Weights of a small self-supervised image encoder: moe top_k.
Rows from block 2 of a small self-supervised image encoder, named by matrix and row number. Rows with one number belong to one neuron. Each number is 128 + 24 x the weight over its row's rms, rounded and kept within 0 to 255. All counts start at 0. Numbers have three digits each.
Before each neuron's rows are labels from the 100 images, of 14976, where the neuron reaches its highest value: "peak on" is the class under the peak. Only what is clearly more common there than usual is listed. The data: aerial photos of the United States (SatlasPretrain).
# fc1: MLP up (model.blocks.2.mlp.fc1.weight, 1152x192), inputs 0-191
# fc2: MLP down (model.blocks.2.mlp.fc2.weight, 192x1152, transposed), outputs 0-191

peak on: building
fc1.273:112143084149161136161141135078089106122150136118031149147163120149128097130118119148113117132117111101147117114158147194154120129137119120118110142139135094133128158131136145109123142128129144143096123117154135107157151109142171111117118159060083145124201127117099102133148124132127107117145144141185135133121123127128119111122132134142147132194150132162122138151115140129138157081157104135121121120133135151159128098111110137111121144169140097140111101115150125079063137158139106139132124091097144131119110108132101105047108124138135149150145133136131123168134112131132174132
fc2.273:132142119110134133129140158141128098094059153148099146138127141154085139173127140142139106147112133103124119092163179135147092137139127182133092127099153119118129089135160140120139131099125105134116116140126122127152134097129126130120148107088160102121158176138115107145110108112140181143096095125161130127140127132191131142142070159143128116156144150127121132125123147148142123102113168079160101130141101106153127165120112138131143094149170157118166123121113125137086125171105127136083093120150113134125096151117114107150146067091163105164157081123097114108143096119113137073

peak on: building
fc1.174:099108143120087126184141123112137110135090098175074092109124133138170113139132146144113153112123136139110108104107128150168142112191114125147129121112142108125139147107110128103144141122132157137191114110099140166098140118104120110150134114118100143105139110116097086093140109154141120115153088147122125103139128156108121153157139142131119072153147096148147127144118114088054152147150139135121144153161167146170098156118099139139145102129161106154130140104140114138078123162149162152184113112143153115101127134137108127084125069128121122098142113150129118120113143175160119083
fc2.174:155134145107080108099117122143124102094164114120117146130123124104078124120097144153161165149092123135124152123117133150148114130171130142165102142095080137084160099094114124134118130133133111128097115116109118158134111099122122094140125087122139141168171101130129114112128118102133214165138126145114087093131137121107128138172104124166108129127149152100122120112104120153091153150121175082167132133126109111139071163125137105122165092153083138143115162116158128102087127105112119169099118139130091111122130152121134127132167118114074109131143119099119141133122128113153106057

peak on: building
fc1.227:088156125140118137153154114113116137144104108120080065117148078122151116139124153114132117114131139144172137130120161158118119132142170102154103175142129093125106150132127142118112140135127188102143129104133162156176126115117140114134138067095147076101137084096135102133096132123137146124159088143148116114120130138121123152118101129133143085185114150132131159131145098140091130119131140106128122140142148139133113136100137140131167092154185128112108158157156116141062122145126181148137123117144128134119121120168104131052083068117120153146135124129133155124124147166152106135
fc2.227:123129123114118144074148139138113123125152170141103138139126123151085152117109096137148156169127121085144133129136115129161130121123124126160074152075106132117125111101134086129129171090140115131151171121111144155141156084129124122133098053137124096149148142136124167135132115090140172130120141081125100109161140126158158152149042099165112157183112165133112127111150106153114148129132162117162074116126109120135139146176154100131153124144109101135146145110134135120082123098109122151110141120098099127121103161088127097112139081137104127134125131095109146146118115113138102113

peak on: building
fc1.422:138095140141066137090149114146130120120071158150115142171076159115144153087157175119099084148128140144132140104109133130142137106113114123141170125079134136137080155152098119136119114115165137107147158130126136136155167127138120112110131126100155106106145094159118154129110175139125113114113096129113134139144153113115156152154126089150099069098149154125140087085123165091135102130151122114132161100128147080070117114105143159152160101070150158141148105127159145129119102090159148153119173149149140139137132105140139115127154119092104144106127140111152104147139163138123140139
fc2.422:089125116086150107093105129127130114131153142125104127150147125139154166108149109160122181150140132126184093109113115100085160133164127120156127155129119131118146118134130128165122134101144122131154103132092140103105117133041123134133107121154122110152114100103153111110155142152110142107112139169137123103105144135115128153100093099129170146088050126136137144139135110121139163105108102098083093109130096170088099173143140108092126085124089103122129113145134140132097147098139158143144139132125132147111144165114117117134109123190153103099147119145131156134124130075116177103

peak on: crop field
fc1.760:132092134097116096123093162151132098110144134138112135105132130166133135108153126124095154133152138109131152133111096118143132136181085112121122122178154138126110146118161130142094140115131100084152135057123145121138152108110118109098155138159103135137146156151119124069087143163082116133130132096156112122128159157100113135152104111156130101153137131157126086133105104157132119077131125190134167111106147126080096091153114130146144147097117124127098112131122121162142143101101134104122097154179102173128146177100144151095125134116189125098120128167112136138155107120114089133
fc2.760:143109088163155152108113177112118119121140136149114145126132125146118130126125121091151089118125114115162098147126123133097164126084125133127119095087129110169142130098114087157130149173137165143105139127174097172103146192084117105139134127153149127144125114127167153142147116153109094128145133101079164111073093123118116119171149133136166119115136141108131130101128169107136084167114145048157129116112109163124133175137158164111122120111147133126163130128121164119108155126152124117102127155097141134133173145121117098160141133137111131172157080133150142115131096154113111096

peak on: building
fc1.68:120136115126136102139111142113044129135187115141074138134146149143123114132132123110144123095182158117101143107098149112139132108138133124139151109129149093111127143108141107115145117135109081124112101125079135143127123122151124148154126121091123187134142130189146116142149142122112128128170132109170107104114114132138103057126156177115104079184135132117128106145193103138123138135108109109129101114113136127123182080129120135088100108155155088133128108163111154150081132134095140190118124138116150098109113094159108125108123095107101107113104124132097145131121129141123127128
fc2.68:099119158134143090131172157101123105104180147139073128135124122084146142147127130141124145115137127151120129154148125173153172118119132131118190105148116105125118123169116148071111159148121124139128133130113130144115161108132142134115120141091102178151095149204137171166130121122134106135125133116163115111078124130122142088091140107110101125147132161117137138145156149095139166120146082139136108125112110155136149104138119138137103111097162131125135103159131130127109116146103157185168141145096083115085144146158114154115084156136116103113096134131076115105147097147131132183

peak on: crop field
fc1.381:084087148134155146131132125159120142098136141136115120110098119094140128087111168150124174112178132128134133113126138092071150081122147110164164132129118137148110121147076125133171159118129176105122122133094132088105113108118117105155142140113156160100116159108137135124121151121145128115144090131137142052170125128106126148119149124140153102142115135110161121158107146112164133149169080150144075157153121115091134163155158120088120099129112108109136134114136132133150105123134143154131120153175110142101096095175110151099139123176127104125077135152139144103096129145177113113
fc2.381:101133091124110129124121144105108142159141103145115109122151138116111113094123078094132126137135114114134142091150060143102154118153123121115128139119146163157124134107170125139132112149132137128114171135134129148135174117148114145132117144137113090121132083113121148129109123133126131095102113153133152171167160125121128137078149084164101175095084166134107123099130174134153124137154121130084139119120165116169115127070153127103153162102168112126093098105083133131127144088165080160187121121139155129124122169102122158111132129085103133095116156114187128115110167142131154130

peak on: building
fc1.423:134135119118110103109154136148059143162081146154084162122153170118086153139170150090095117114166128150121146145107160169128095097139104123144164075134132088115141161135112165135081131125122084135142126128097129168168153106133123143158093152107124119144158118136114088130146093129089138119163091104137150110107102122145120121116162144137126103173140143112137131152162090128116114109122151132135116145134152120118118158131112156125133070120112121122103106149135141154078115142153146191124177163113159127087141082131119115088138146117116095135102143143113097127123142124106120141
fc2.423:102116145119115094149139128110112152141201141119077117133114124096098143099133148122117192122136149140121111136132105128147191139145126101147153105130142123081109133131091160104108082090109120143137117135131145108147166109111129118130092115111119160148102159147136126139144120135135164122122111122123124125105124142112144121080149078146125156070126146112124135167127144103123142135140111140137147119125125100141142113173140137148119097069148076128134118149102114150152113083107132127179161177166118110126123166145126138149073158126078144128131177108082136105125088145122097176

peak on: building
fc1.335:145142156149133120073130155135135132119076136157119118126169105129142138073081122158141109095138166144141162103106177144085140133118155196125142127105153160103102109103111166138147162124113092086164103154131148154148123101068122088124139132129127134111156154143138123138090124160118121118102124167154146096134121139127118109123168135146156140116119162116122136151148115136146140107144137131075112161170183119104078128135127121160117086136101165129117088116136129145103117096132168159103106163181147131143143110141112147132125111128142091128117121134118104148121118167147135091
fc2.335:097132127102131142093125128143109129166144123132097138170117131113142085152136158160095154112107107131169095116146143136165130150139113099179138127107110118124086139154150139112107069112142173139123136138152179091145144153114120107099139087137113134139082112160108133130152104137107144140144091113095117098079138124104155150133041129144116176098096156123148128120118126135094147116128156118127179132128106157098117176148121132146158148082156126141108162099108131165142141106127129167149118140101140172115122161122128118121097116157071148132097104112137144095133091136135124137