Weights of a small self-supervised image encoder.
Model: 13.2M parameters, 48-pixel images, norm layernorm, moe top_k, num experts 8, patch size [6, 6], layers 12, width 192.
Rows from block 5 of a small self-supervised image encoder, named by matrix and row number. Rows with one number within an expert belong to one neuron, the router's apart. Each number is 128 + 32 x the weight over its row's rms, rounded and kept within 0 to 255. All counts start at 0. Numbers have three digits each.
Before each expert's rows are labels from the 100 images, of 14976, where the router gives the expert most weight on average: "strongest on" is what is common among them. Only what is clearly more common there than usual is listed. The data: aerial photos of the United States (SatlasPretrain). In brackets: how many of the 100.
# router: router (model.blocks.5.mlp.router.weight, 8x192, trained with AdamW), inputs 0-95
# up: expert up (model.blocks.5.mlp.up, 8x384x192), inputs 0-95
# down: expert down (model.blocks.5.mlp.down, 8x192x384, transposed), outputs 0-95

# expert 4
strongest on: building (84)
router.4:135094141120146147171124131123109106143110149145138122146097076197117199123156104086089119069162173152096103214149130144121110133075173064072164135157133159117158130186100123147101083168127132138108190145150122091185094123152200141085140072132138119129113112122136149183051114137191057119
up.0:193198127073170123125090090079137105133098092184108125120077125131107067107115105077090111157153147125208157149104100091123122105146095158134063090099145090127182097123162150149121126134180134121150200100107178158097084105141159083138111131158124100139162141129121130169160153118125162092
down.0:123161103124144182130120110179145126183113172156157095100081141121080120141160076134144183140101148123132142153226096106116119121125129136135145100112116062134201095122063102123102105148163087107170114151121119141119099124138170137039096111126133107096195098171075076103103140085169065139
up.1:138114151165056106121168120116043131176178115163158135133135124087162079088171138200107137073179145162141126126066130073121159095099160131116096108154114149089141146088140060183070152096145183138108159167160135112146116128090096126122127111132110105176079139161116166146087158166168116122
down.1:098150164147120125032073164135181149113151095146159119052085138132103172104177125113100144186138054169128129158145126090120202083120080091186096169158098122162092130118088135119168128151120091127049164151083145172091107149189171148128147140100134074127108124076138141073107123171187128131
up.2:223127159170057124220130128162092126127183092109146135086144073096103123177139109138130121149130196101150144176102100067143137112146139159122142152140156159106100100131164142098129128100143127184109116111097182126149126092142186062099117165118093165133143133126089171163091189107089173146
down.2:104138138064147126127124156145110108086084145159162158100160150129157137115157133128088099150125154117123106129138066047090088165066112171023130106099163082137123176178112161111094183103143097129192150198123149157103099112137116149131124184074128128141151127165133136195055139116149170128

# expert 0
strongest on: crop field (46)
router.0:141099097111133108149055132155136153117076202056116128129120183146148106160109073148127070116157080123097155127118144139094115242170137212157128135091097083137079126095132095139141164146102116159108095104151133140121067069102084145134123141133071120077112113098119152112124116164115160112
up.0:162106125130101142193131125102129138076118160073134187120136151090151133120151108114113157122093110121065140087124113181126158132071101103132137089117133126064115188186131155132117094073156096139114142132129124111104143091073150090208095159135151077168135141126106162120154132075174114115
down.0:180120152184115133161139165101183152157112157133152130115071198125101162132129115150164151138087153141112100130203156146142121233147067142186122158158109141179091103173139160169131133098187097111159141158124133179071101151128146126156162089152133132123169082185147134143115083087117108129
up.1:075130119130109154155169100070144116106171108099122082118144142086083162096109106174096128131137134055079125159132100108101104154171135086109096214135144142149167149109143115103111149144090168148143128114111199112082155076119112102099139179079158102125158121183131130109154153150059209074
down.1:160172135159097119128146071150074128144115163164101122103171122144143078122139150128136126131146123117124142141083194112135143097161078156211117093134144101120142106077131087143113145141131093171099098172088133175117141106134155154117108079162120084101085100168114110135089102167099200137
up.2:121057142124114177135139110108107144122109110079139142070092090138159178150101101179166124109150139159107153126084105121079129115145134129107106199121113134145144116175165092048094161165103096177105129122169098095194120090134116178152101105074088181150131088155159055111126109163180166147
down.2:146157115078123117160161102055121132128160127118150083183085118157148132083181133143117154141148081132140176093128102089164138115157100091194183137155105098110155155068100101148111140158155138106178047156101135089186171050149131167127108146073126049113157062094129182100207139151111127102

# expert 3
strongest on: building (72)
router.3:072151089131153134099160132128139148168131178174105103113154153130093122064078069127136152116123121083194131115152121132106155105119123128152092143086139102156068101152146169168166156126138144065138217092067146155083117127183121092147119115067145080144167158135165109124064135089093095113
up.0:169114084136122136163139126182127150128082140147170092119188106118108124097088109119151096095144138142119205145126131173151084139129172106057127130118154079112121123132142130078082012104174162109199114130173113144143163087120147110127161067153128113107114143118156161179173182145118161181
down.0:158178114101096093130084130204080155143098123119109136188109164144111107103106150092084167108054148126174144122176117100057140134080088028218078131084102120137143098083183124134107153115030131070126102152093170124146158134126169075119112122090155118167135122116155109081139110134171115154
up.1:092135062153151137135088149156192082128094102145149128093137084103111159082099105060038137110099109112083128122122139124161143116129119176150112111149191155145144105090108110103161127139136108149141113076082082128111170182135194137204082085126145132122150129136095124122099150168148175136
down.1:110081148161074119135116052096095119155199114120125147151138152119118081177162093146171054124128106156153201139047115103169105039152082125070151093133127106141141124124169128110096157135131071107124117124141091163149033143100140089065160132132143179153130106091110122096121103084116096135
up.2:149166131072119153131139107072076136139139102119124087131140115135125169096126127116142214118106145142142143121115131145089092145171128122121119145153149129124101109188109170140135095187112097095100054118163117153114151152118110096105136123067124144119116144151112139091096125119120133150
down.2:143128137106151143134125117095169130088130062182118121124106098111166130121095130119077086139096136114185159155111143201129140118142160096163098164187106076143163147146161083161159112134092096119083109146144193111176145147147125159142090112097136073157185170105141127139162048208143197116

# expert 7
strongest on: crop field (54)
router.7:167158091100175138155144128138160116102108113096108076200112129176140097174170158137131163167166126085123069075136141195111116174118110215133117108132147129102095075148072110126200139104125108106076069111157057090126123160155128105129183176127136153170166114124156134113095103124131084088
up.0:133078126145078082109121132138206101113140058186085157090105186077096092163137174138150119166127113134146141081159183146095066137129064105133104120128174098115118222106173130046091085140140136085123153070052152121146167106113112075111117163119165119122148146140146112079118200111134207096
down.0:119179254091104145119097146111097089130125176110129134097138121112141128128123161202127139081082101126150080141143095179138157124162128113117171123102137146119138108127144161168124146087087107101083105192196093202093129119118111124162140156117186176109159094138100133172126119080104100161
up.1:102096152114111109103122089126154082085139098190174150077147087076183141123124086101159152170160044087112098126098103110114127148139069119127177164095198150092179151168113140116165097088131132145127110113103087076064119147075140103134062085133182102155094133105075101168109136152158101147
down.1:096156145105203158141142204174161131070143197089103125140101096144098096070126161220179181097118136100110140148165182139157173092150102139155097101077108098149089149135085079073115115160186111138108100175121173150119065131108124109129177064101153128145167083139163122054168153088170118091
up.2:149106119108150086087153081164141077101136103085051108219137135110106166123176155095136129128116103122158130114101109112141137139110112060174134096114132138122081154100149143158160129110171118117130069118182152148102102159142117168173191089200133143168114151141156167157097123070202152132
down.2:146151152127171156187133159160138139160108134056163145044106116118136175176041100136113155153157144115130120106128177125160134151150168103114185108115137144132119118150118154092089059152098138139154177177084099100093124112078135157125118128090126141131094123117111109149125179135110150108