config.yaml
hidden_act: "gelu"
qk_norm: false
layer_scale_init: 0.1
inner_norm: false
drop_path: 0.15
residual_init: "scaled_by_depth"
shampoo_beta: 0.999
max_precond_dim: 512
Rows from block 5 of a small self-supervised image encoder, named by matrix and row number. Rows with one number within an expert belong to one neuron, the router's apart. Each number is 128 + 24 x the weight over its row's rms, rounded and kept within 0 to 255. All counts start at 0. Numbers have three digits each.
Before each expert's rows are labels from the 100 images, of 14976, where the router gives the expert most weight on average: "responds to" is what is common among them. Only what is clearly more common there than usual is listed. The data: aerial photos of the United States (SatlasPretrain).
# router: router (model.blocks.5.mlp.router.weight, 8x192, trained with AdamW), inputs 0-95
# up: expert up (model.blocks.5.mlp.up, 8x384x192), inputs 0-95
# down: expert down (model.blocks.5.mlp.down, 8x192x384, transposed), outputs 0-95

# expert 7
responds to: crop field
router.7:157150101107163136148140128135152119108113117104113089182116129164137105162160151135130154157156127096125084089134137178115119163120115193132120113131142128108104088143086114127182136110126113112089084115150075100126124152148128111129169164127134147159156117125149133117104109125130095098
up.3:127136142137208137116154092110133089119113131126057128116131103115142128095160133132110103154128135164128099192133116135165125064086156163110133111141162167142168113134118141151127125122151133086131128156133120153139121151108098140091119095132159116164126121138131152158144119131129187122
down.3:151150134122125134131120101154094131090137113184183107116115091120109088112139123076144111130089144134118139154114120140130173162131110139168111105092112106157131085101145087146116136153136113158155158098155143158102144111148148121146102192085131109113120130171114144116117075133126125152
up.4:194106077149119157109099103153097132097100172098103173123114121125093142166138116144129132131101139114176187112158156135105109140146101112117112149172148146143087091117110085123115118122134096132118109135124124119164157117144148121100127159146120128112121137133134114151105134148104131136
down.4:108105099175095088128109121126126105154143134097163135131148122162159125123097148162160171108118131128104131122125149133124122152116167123124086142130119147103087100114141158131156129102110187136137128121142138141103111139076098144120117106129148119123130138111110110121161101140057147140
up.5:112070110106141157116103117141095118158163110134115137163142127169154137145145112103151116098127117148151133158079150157143110115143120109147133099073142134134163141105090121081120083108145130106124107084080083120138133143142179138146128114138130119168118153134112103139144135134136153136
down.5:145117125110124088119090148093174135133128146132094134144117158137125159107132132141153121101088132126132112145154118132110153118111125135128126159134142129119076133129190118150089116131106122127093158136119189105139192102130148124139103149112112111115100123141165094131154125137071076115

# expert 4
responds to: building
router.4:134102138122141142160125130124113112139115144141136123141105089180120181125149110097099121084154162146104110193143130140123115132088162080086155133150132151120151130171107124142107094158128131135113174141145124100171103124146182138096137086131136121129117116123134143169070117135176075121
up.3:109105108133101114128117092145085143161141138140154176144118110165098156105100155139092112130166119154173117166119122141103158126135147119149155161153119143159161146110138109096129116116112148123129080104131138103145093165140108128118126122128110127095144115108146137119153144156126075142
down.3:161100160107137169162138109115170121138155140115128076113132102117100146121151127069153160181132131128106101105168109138134143122123152104122159170165129081156084085148124144136157126117142125094150137118104154123142130140187113150124136127118128113100080142106116170088072129072098132138
up.4:141147148118152114148104149146147165143129114107138140121145126149127118109114117140125108159102119113116101110178097130141147154113130151109111148095119128076120148067114162142166121087130108128170122134150086104134128163114135151104152155102120148099108097163151102097126101120115135140
down.4:123125119131101120150156134145193130110107160148143151137120140151135071139118172132104143117095135147147117091117113119114120150178146123133139123141109143107107095164150151118128120132131113154118096141107145155129160156104087130157119129117125107135123166132081143144155151155119162116
up.5:137135126150115078146133122137104102142139105178123137137102127140120132172151107087137117131151136180121131181158120142143123123146123092134171118100092113115169146137172128150088146119144078102162161126111122131149133113156173104144130137155156107133105097108114148130162156125127134126
down.5:129147170149155110097108134149140131113134114127085125139119162128141145121119128158088112147100127119134084114138089134134109213114158152116145163115168134167077076145107087133104150108122147124169121118096139144100118125163097177149124108142133153134140142169140128088125138128163165151

# expert 3
responds to: building
router.3:086145099130147132106152131128136143158130165162111109117148147130102124080090084127134146119124123094178130119146123131111148111121124128146101139096136108149083108146141158158157149126135140081135194101082141148095120127169123101142121118082141092140158150133156114125080133099102103117
up.3:173092125097114141195149119123121089115119134121167115128145132114143157097163081126133170109143149134082163087110134116132066102125106140143126126133112118140131106115105098127110114142097124143095100090127122144117138107164146124167136127156088158168133111128108120118129137125120142094
down.3:136099138162130181168108130164163129154146147122103123120162169116121107155112130125111160124179117113126140138108116094159136101118095126099123165096105118141094115141119110129136103139108129148086127182151095174095096139177134150143143094112112155128139084144117100123139145151109117142
up.4:131127149090152134150136134093151164095158124110149154040140157121112072083099180159116150142090103125138130111124146151140132149085148153144098079109085131138147115157133137140110173128141128124149118102137167130121139090080110113094142140129126140137123123147168144124105135142129114157
down.4:167100116172071143145157152136128116126124137092138162169098105132116144193098138167080131132112147118152126134164144147138103156156105145123130150112127139137101107103118164138125133128129124140165137145112103132160171155168134133150107141109127111136123131099084144126140105106155125126
up.5:129130114139133139100141137136112173171136175148117126177110095121135107145108141175168091154119120115122133149130158150114104123121124116145142130128101078165170132108154130162104154120126163088106088093134111103153145106130094111133100142125163147098129145086103110094131160126132122111
down.5:104120183160144125077147124107129149138161147165125131118121099138148115140144124107129162128125135144137125141123140101134128120090102135093099138077115133145154108149138122090139136123155146134167158156163164119097104099104092157126113155150152138108106147156146082191118133123135164142

# expert 0
responds to: crop field
router.0:138106105115132113144073131149134147120089184074119128129122169141143111152114087143127084119149092125105148127120140136102119214160134191150128133100105094135091127103131103137137155141109119151113103110145132137122082084109095141132125138132085122090116117106121146116125119155118152116
up.3:145120083093137151170163143137142115130128153106191126168124128160104150149107090134125107134157113150137158097134155137115137127108112072163145100128130153140134087111151125120129141121169143106116129125093144135118137127095084103101149118157186109136107093188183111099117131128163122140
down.3:128159143108144118138116104120130146145121158112134091129122156123156156099088111136106139106127112114128105115136160077130103113129120130130154141131140123088110110160127124157120133117147175109133152115148115131103061105121166171153137079117100067110150177145150159194132105144089137109
up.4:107106130106107129161097150110148107138147156173145119123138107165104100118113082132153098121161167147100113156160107088123131114130119108106157134159137130115121151161100120101136142089189086085123155140130130111134155162106158121122147127149129146107117129117124114113146089161158137128
down.4:118160133132103166123134120176082131106120102143099106128139176130088120134156127157113174159126110122126130137117135180162116157154177149156144145158103124147137147123128120118111153135153159145155145130125107130093104114110178124090123189077148155120125120152113151094037168130166137146
up.5:110148104083122136146121091131123116142098090144097103137134112110135154119111127150103133101125130080170144178171119145139132134103106170130115132104132116117100122152153140143122166145129066063110094142126101089172093157090094146110173123159141140149158115135141147114109132150142132135
down.5:138155103125133127160127129138144120137150107084145113078107167120118098105153157072175121168107134114128106107151097144099107128152099155113139119128128156125088083116095095140176119115166105144152122109134123140129168140138169106102171157127106138146137173130149141141118124110143116111