From a checkpoint of a small self-supervised image encoder.
Model: 48-pixel images, norm layernorm, activation gelu, num experts 8, patch size [6, 6].
Training: soap at rate 0.002, batches of 128.
Rows from block 4 of a small self-supervised image encoder, named by matrix and row number. Rows with one number belong to one neuron. Each number is 200 + 30 x the weight over its row's rms, rounded and kept within 0 to 999. All counts start at 0.
After each neuron's rows are labels from the 100 images, of 14976, where the neuron reaches its highest value: "peak on" is the class under the peak; "top examples" is what is common among them. Only what is clearly more common there than usual is listed. The data: aerial photos of the United States (SatlasPretrain). In brackets: how many of the 100.
# fc1: MLP up (model.blocks.4.mlp.fc1.weight, 1152x192), inputs 96-191
# fc2: MLP down (model.blocks.4.mlp.fc2.weight, 192x1152, transposed), outputs 96-191

fc1.752,223,175,186,190,166,253,233,147,189,209,241,189,156,245,194,229,188,233,196,193,210,204,256,206,254,233,228,207,265,161,143,190,202,162,209,163,201,243,178,202,236,221,223,211,227,179,203,243,208,195,153,217,180,190,173,238,184,211,213,201,225,198,138,265,202,186,180,209,241,202,211,243,202,210,170,178,179,129,180,159,267,220,199,208,157,195,188,164,230,176,207,168,191,202,193,152
fc2.752,191,172,195,222,202,208,157,201,187,146,192,214,225,174,144,179,189,224,204,228,224,214,187,190,201,169,167,222,179,164,228,172,199,208,147,197,186,151,190,297,178,235,177,196,195,225,210,197,163,223,240,164,209,201,245,193,198,206,174,215,187,202,217,204,310,191,196,167,130,207,182,183,191,215,256,264,227,181,237,247,157,225,175,244,215,191,293,282,140,192,181,203,174,216,208,222
peak on: building (29)
top examples: building (83)

fc1.679,189,167,175,196,177,206,259,165,185,157,210,205,210,240,151,254,147,221,182,168,164,235,219,205,183,208,205,160,199,192,209,243,171,206,251,191,182,260,236,266,221,149,253,206,202,202,179,204,141,143,126,228,219,225,215,200,211,222,195,216,226,208,264,187,273,223,192,174,221,201,182,171,219,267,201,181,233,174,230,173,195,176,176,250,221,236,217,189,183,200,200,215,240,201,236,147
fc2.679,181,243,204,184,252,151,191,182,174,177,226,186,242,241,202,190,193,177,211,208,219,175,238,182,205,154,189,189,145,209,194,180,185,139,192,237,208,196,169,185,143,102,166,181,223,195,168,280,196,217,174,155,225,201,202,212,204,205,195,186,204,195,245,223,200,225,195,177,266,171,227,226,223,182,203,180,184,174,152,176,140,178,161,145,160,190,174,200,240,180,166,269,196,212,207,276
peak on: crop field (29)
top examples: crop field (32)

fc1.121,209,216,178,250,268,151,189,169,156,160,192,185,194,175,151,163,206,223,217,165,190,186,158,223,221,218,137,222,221,166,209,158,197,191,218,209,187,245,260,267,134,224,217,193,238,214,200,217,169,204,208,174,170,234,220,184,191,197,170,198,203,209,229,182,239,175,223,197,248,202,191,204,193,190,242,233,216,147,177,219,231,174,185,176,175,252,163,233,200,189,209,204,215,140,255,247
fc2.121,165,252,140,162,201,148,187,276,258,235,227,215,166,166,183,224,211,134,153,148,188,195,185,137,165,219,182,201,169,205,165,223,233,205,183,134,221,179,178,200,153,178,188,218,181,204,208,200,209,204,192,162,203,180,229,186,185,234,225,198,222,215,196,203,165,251,245,130,221,172,216,175,202,183,209,223,177,193,210,207,216,242,221,174,255,191,174,188,228,171,185,241,183,226,224,218
peak on: crop field (37)
top examples: crop field (38)

fc1.634,217,208,225,190,221,192,159,163,209,171,165,146,218,235,215,270,162,242,176,195,247,215,222,201,211,209,217,212,184,187,230,215,202,229,216,176,227,239,209,191,207,197,165,198,201,206,178,196,159,256,174,239,211,196,197,178,247,212,241,218,222,142,176,222,202,217,163,181,278,212,184,186,178,215,201,153,173,185,162,170,188,154,221,246,181,224,177,194,204,172,179,185,244,262,170,217
fc2.634,195,204,237,201,227,208,148,187,188,188,193,235,219,150,183,191,237,169,218,206,167,235,175,230,226,215,190,203,233,203,236,207,164,198,229,186,215,237,196,175,202,222,165,246,184,183,204,173,190,123,252,204,173,212,221,210,186,179,170,200,200,171,170,193,179,187,231,155,172,186,104,166,190,247,239,157,197,172,196,191,237,173,221,220,232,213,214,171,206,208,153,263,213,162,211,201
peak on: building (32)
top examples: building (79)

fc1.111,163,178,212,247,207,193,227,210,225,209,229,208,219,201,148,194,168,227,187,209,211,200,180,202,196,205,232,206,206,194,184,234,178,185,189,213,210,214,163,182,215,193,203,190,221,173,228,230,167,246,210,160,216,182,212,181,170,189,217,209,211,232,214,152,225,163,207,269,167,248,234,230,219,195,208,205,216,79,161,191,235,214,167,163,193,194,210,185,230,225,206,200,215,185,231,227
fc2.111,204,213,196,219,186,172,196,220,132,210,213,175,181,222,200,171,264,202,129,211,226,205,180,235,149,153,201,208,196,196,161,238,204,206,250,177,182,169,187,270,154,223,278,215,212,223,241,210,221,175,216,214,205,199,187,206,171,218,208,127,198,221,242,222,146,154,176,195,193,161,207,216,204,172,212,209,205,202,220,211,237,218,208,249,222,185,197,243,183,199,221,152,180,179,194,152
peak on: building (35)
top examples: building (78)

fc1.666,204,217,183,227,236,172,212,186,117,147,196,159,255,209,148,200,187,211,174,185,197,215,237,174,200,238,227,179,209,163,157,235,172,237,193,167,226,249,209,200,245,213,220,161,169,201,180,244,134,234,194,183,208,216,172,185,180,215,229,265,248,193,264,230,234,239,188,188,240,162,243,120,236,230,216,185,209,198,204,151,229,183,171,225,236,179,219,224,241,203,187,212,234,220,139,238
fc2.666,186,215,143,165,206,194,127,198,243,184,212,169,164,180,201,175,211,232,199,233,127,237,230,265,232,184,171,224,137,190,223,144,103,178,202,200,211,202,186,229,126,135,167,168,224,197,235,217,198,216,160,169,171,209,207,167,203,203,226,168,219,175,227,193,193,166,219,138,178,188,214,205,177,190,252,203,218,243,161,176,223,193,217,179,178,220,190,204,197,217,201,237,126,185,254,141
peak on: crop field (30)
top examples: crop field (31)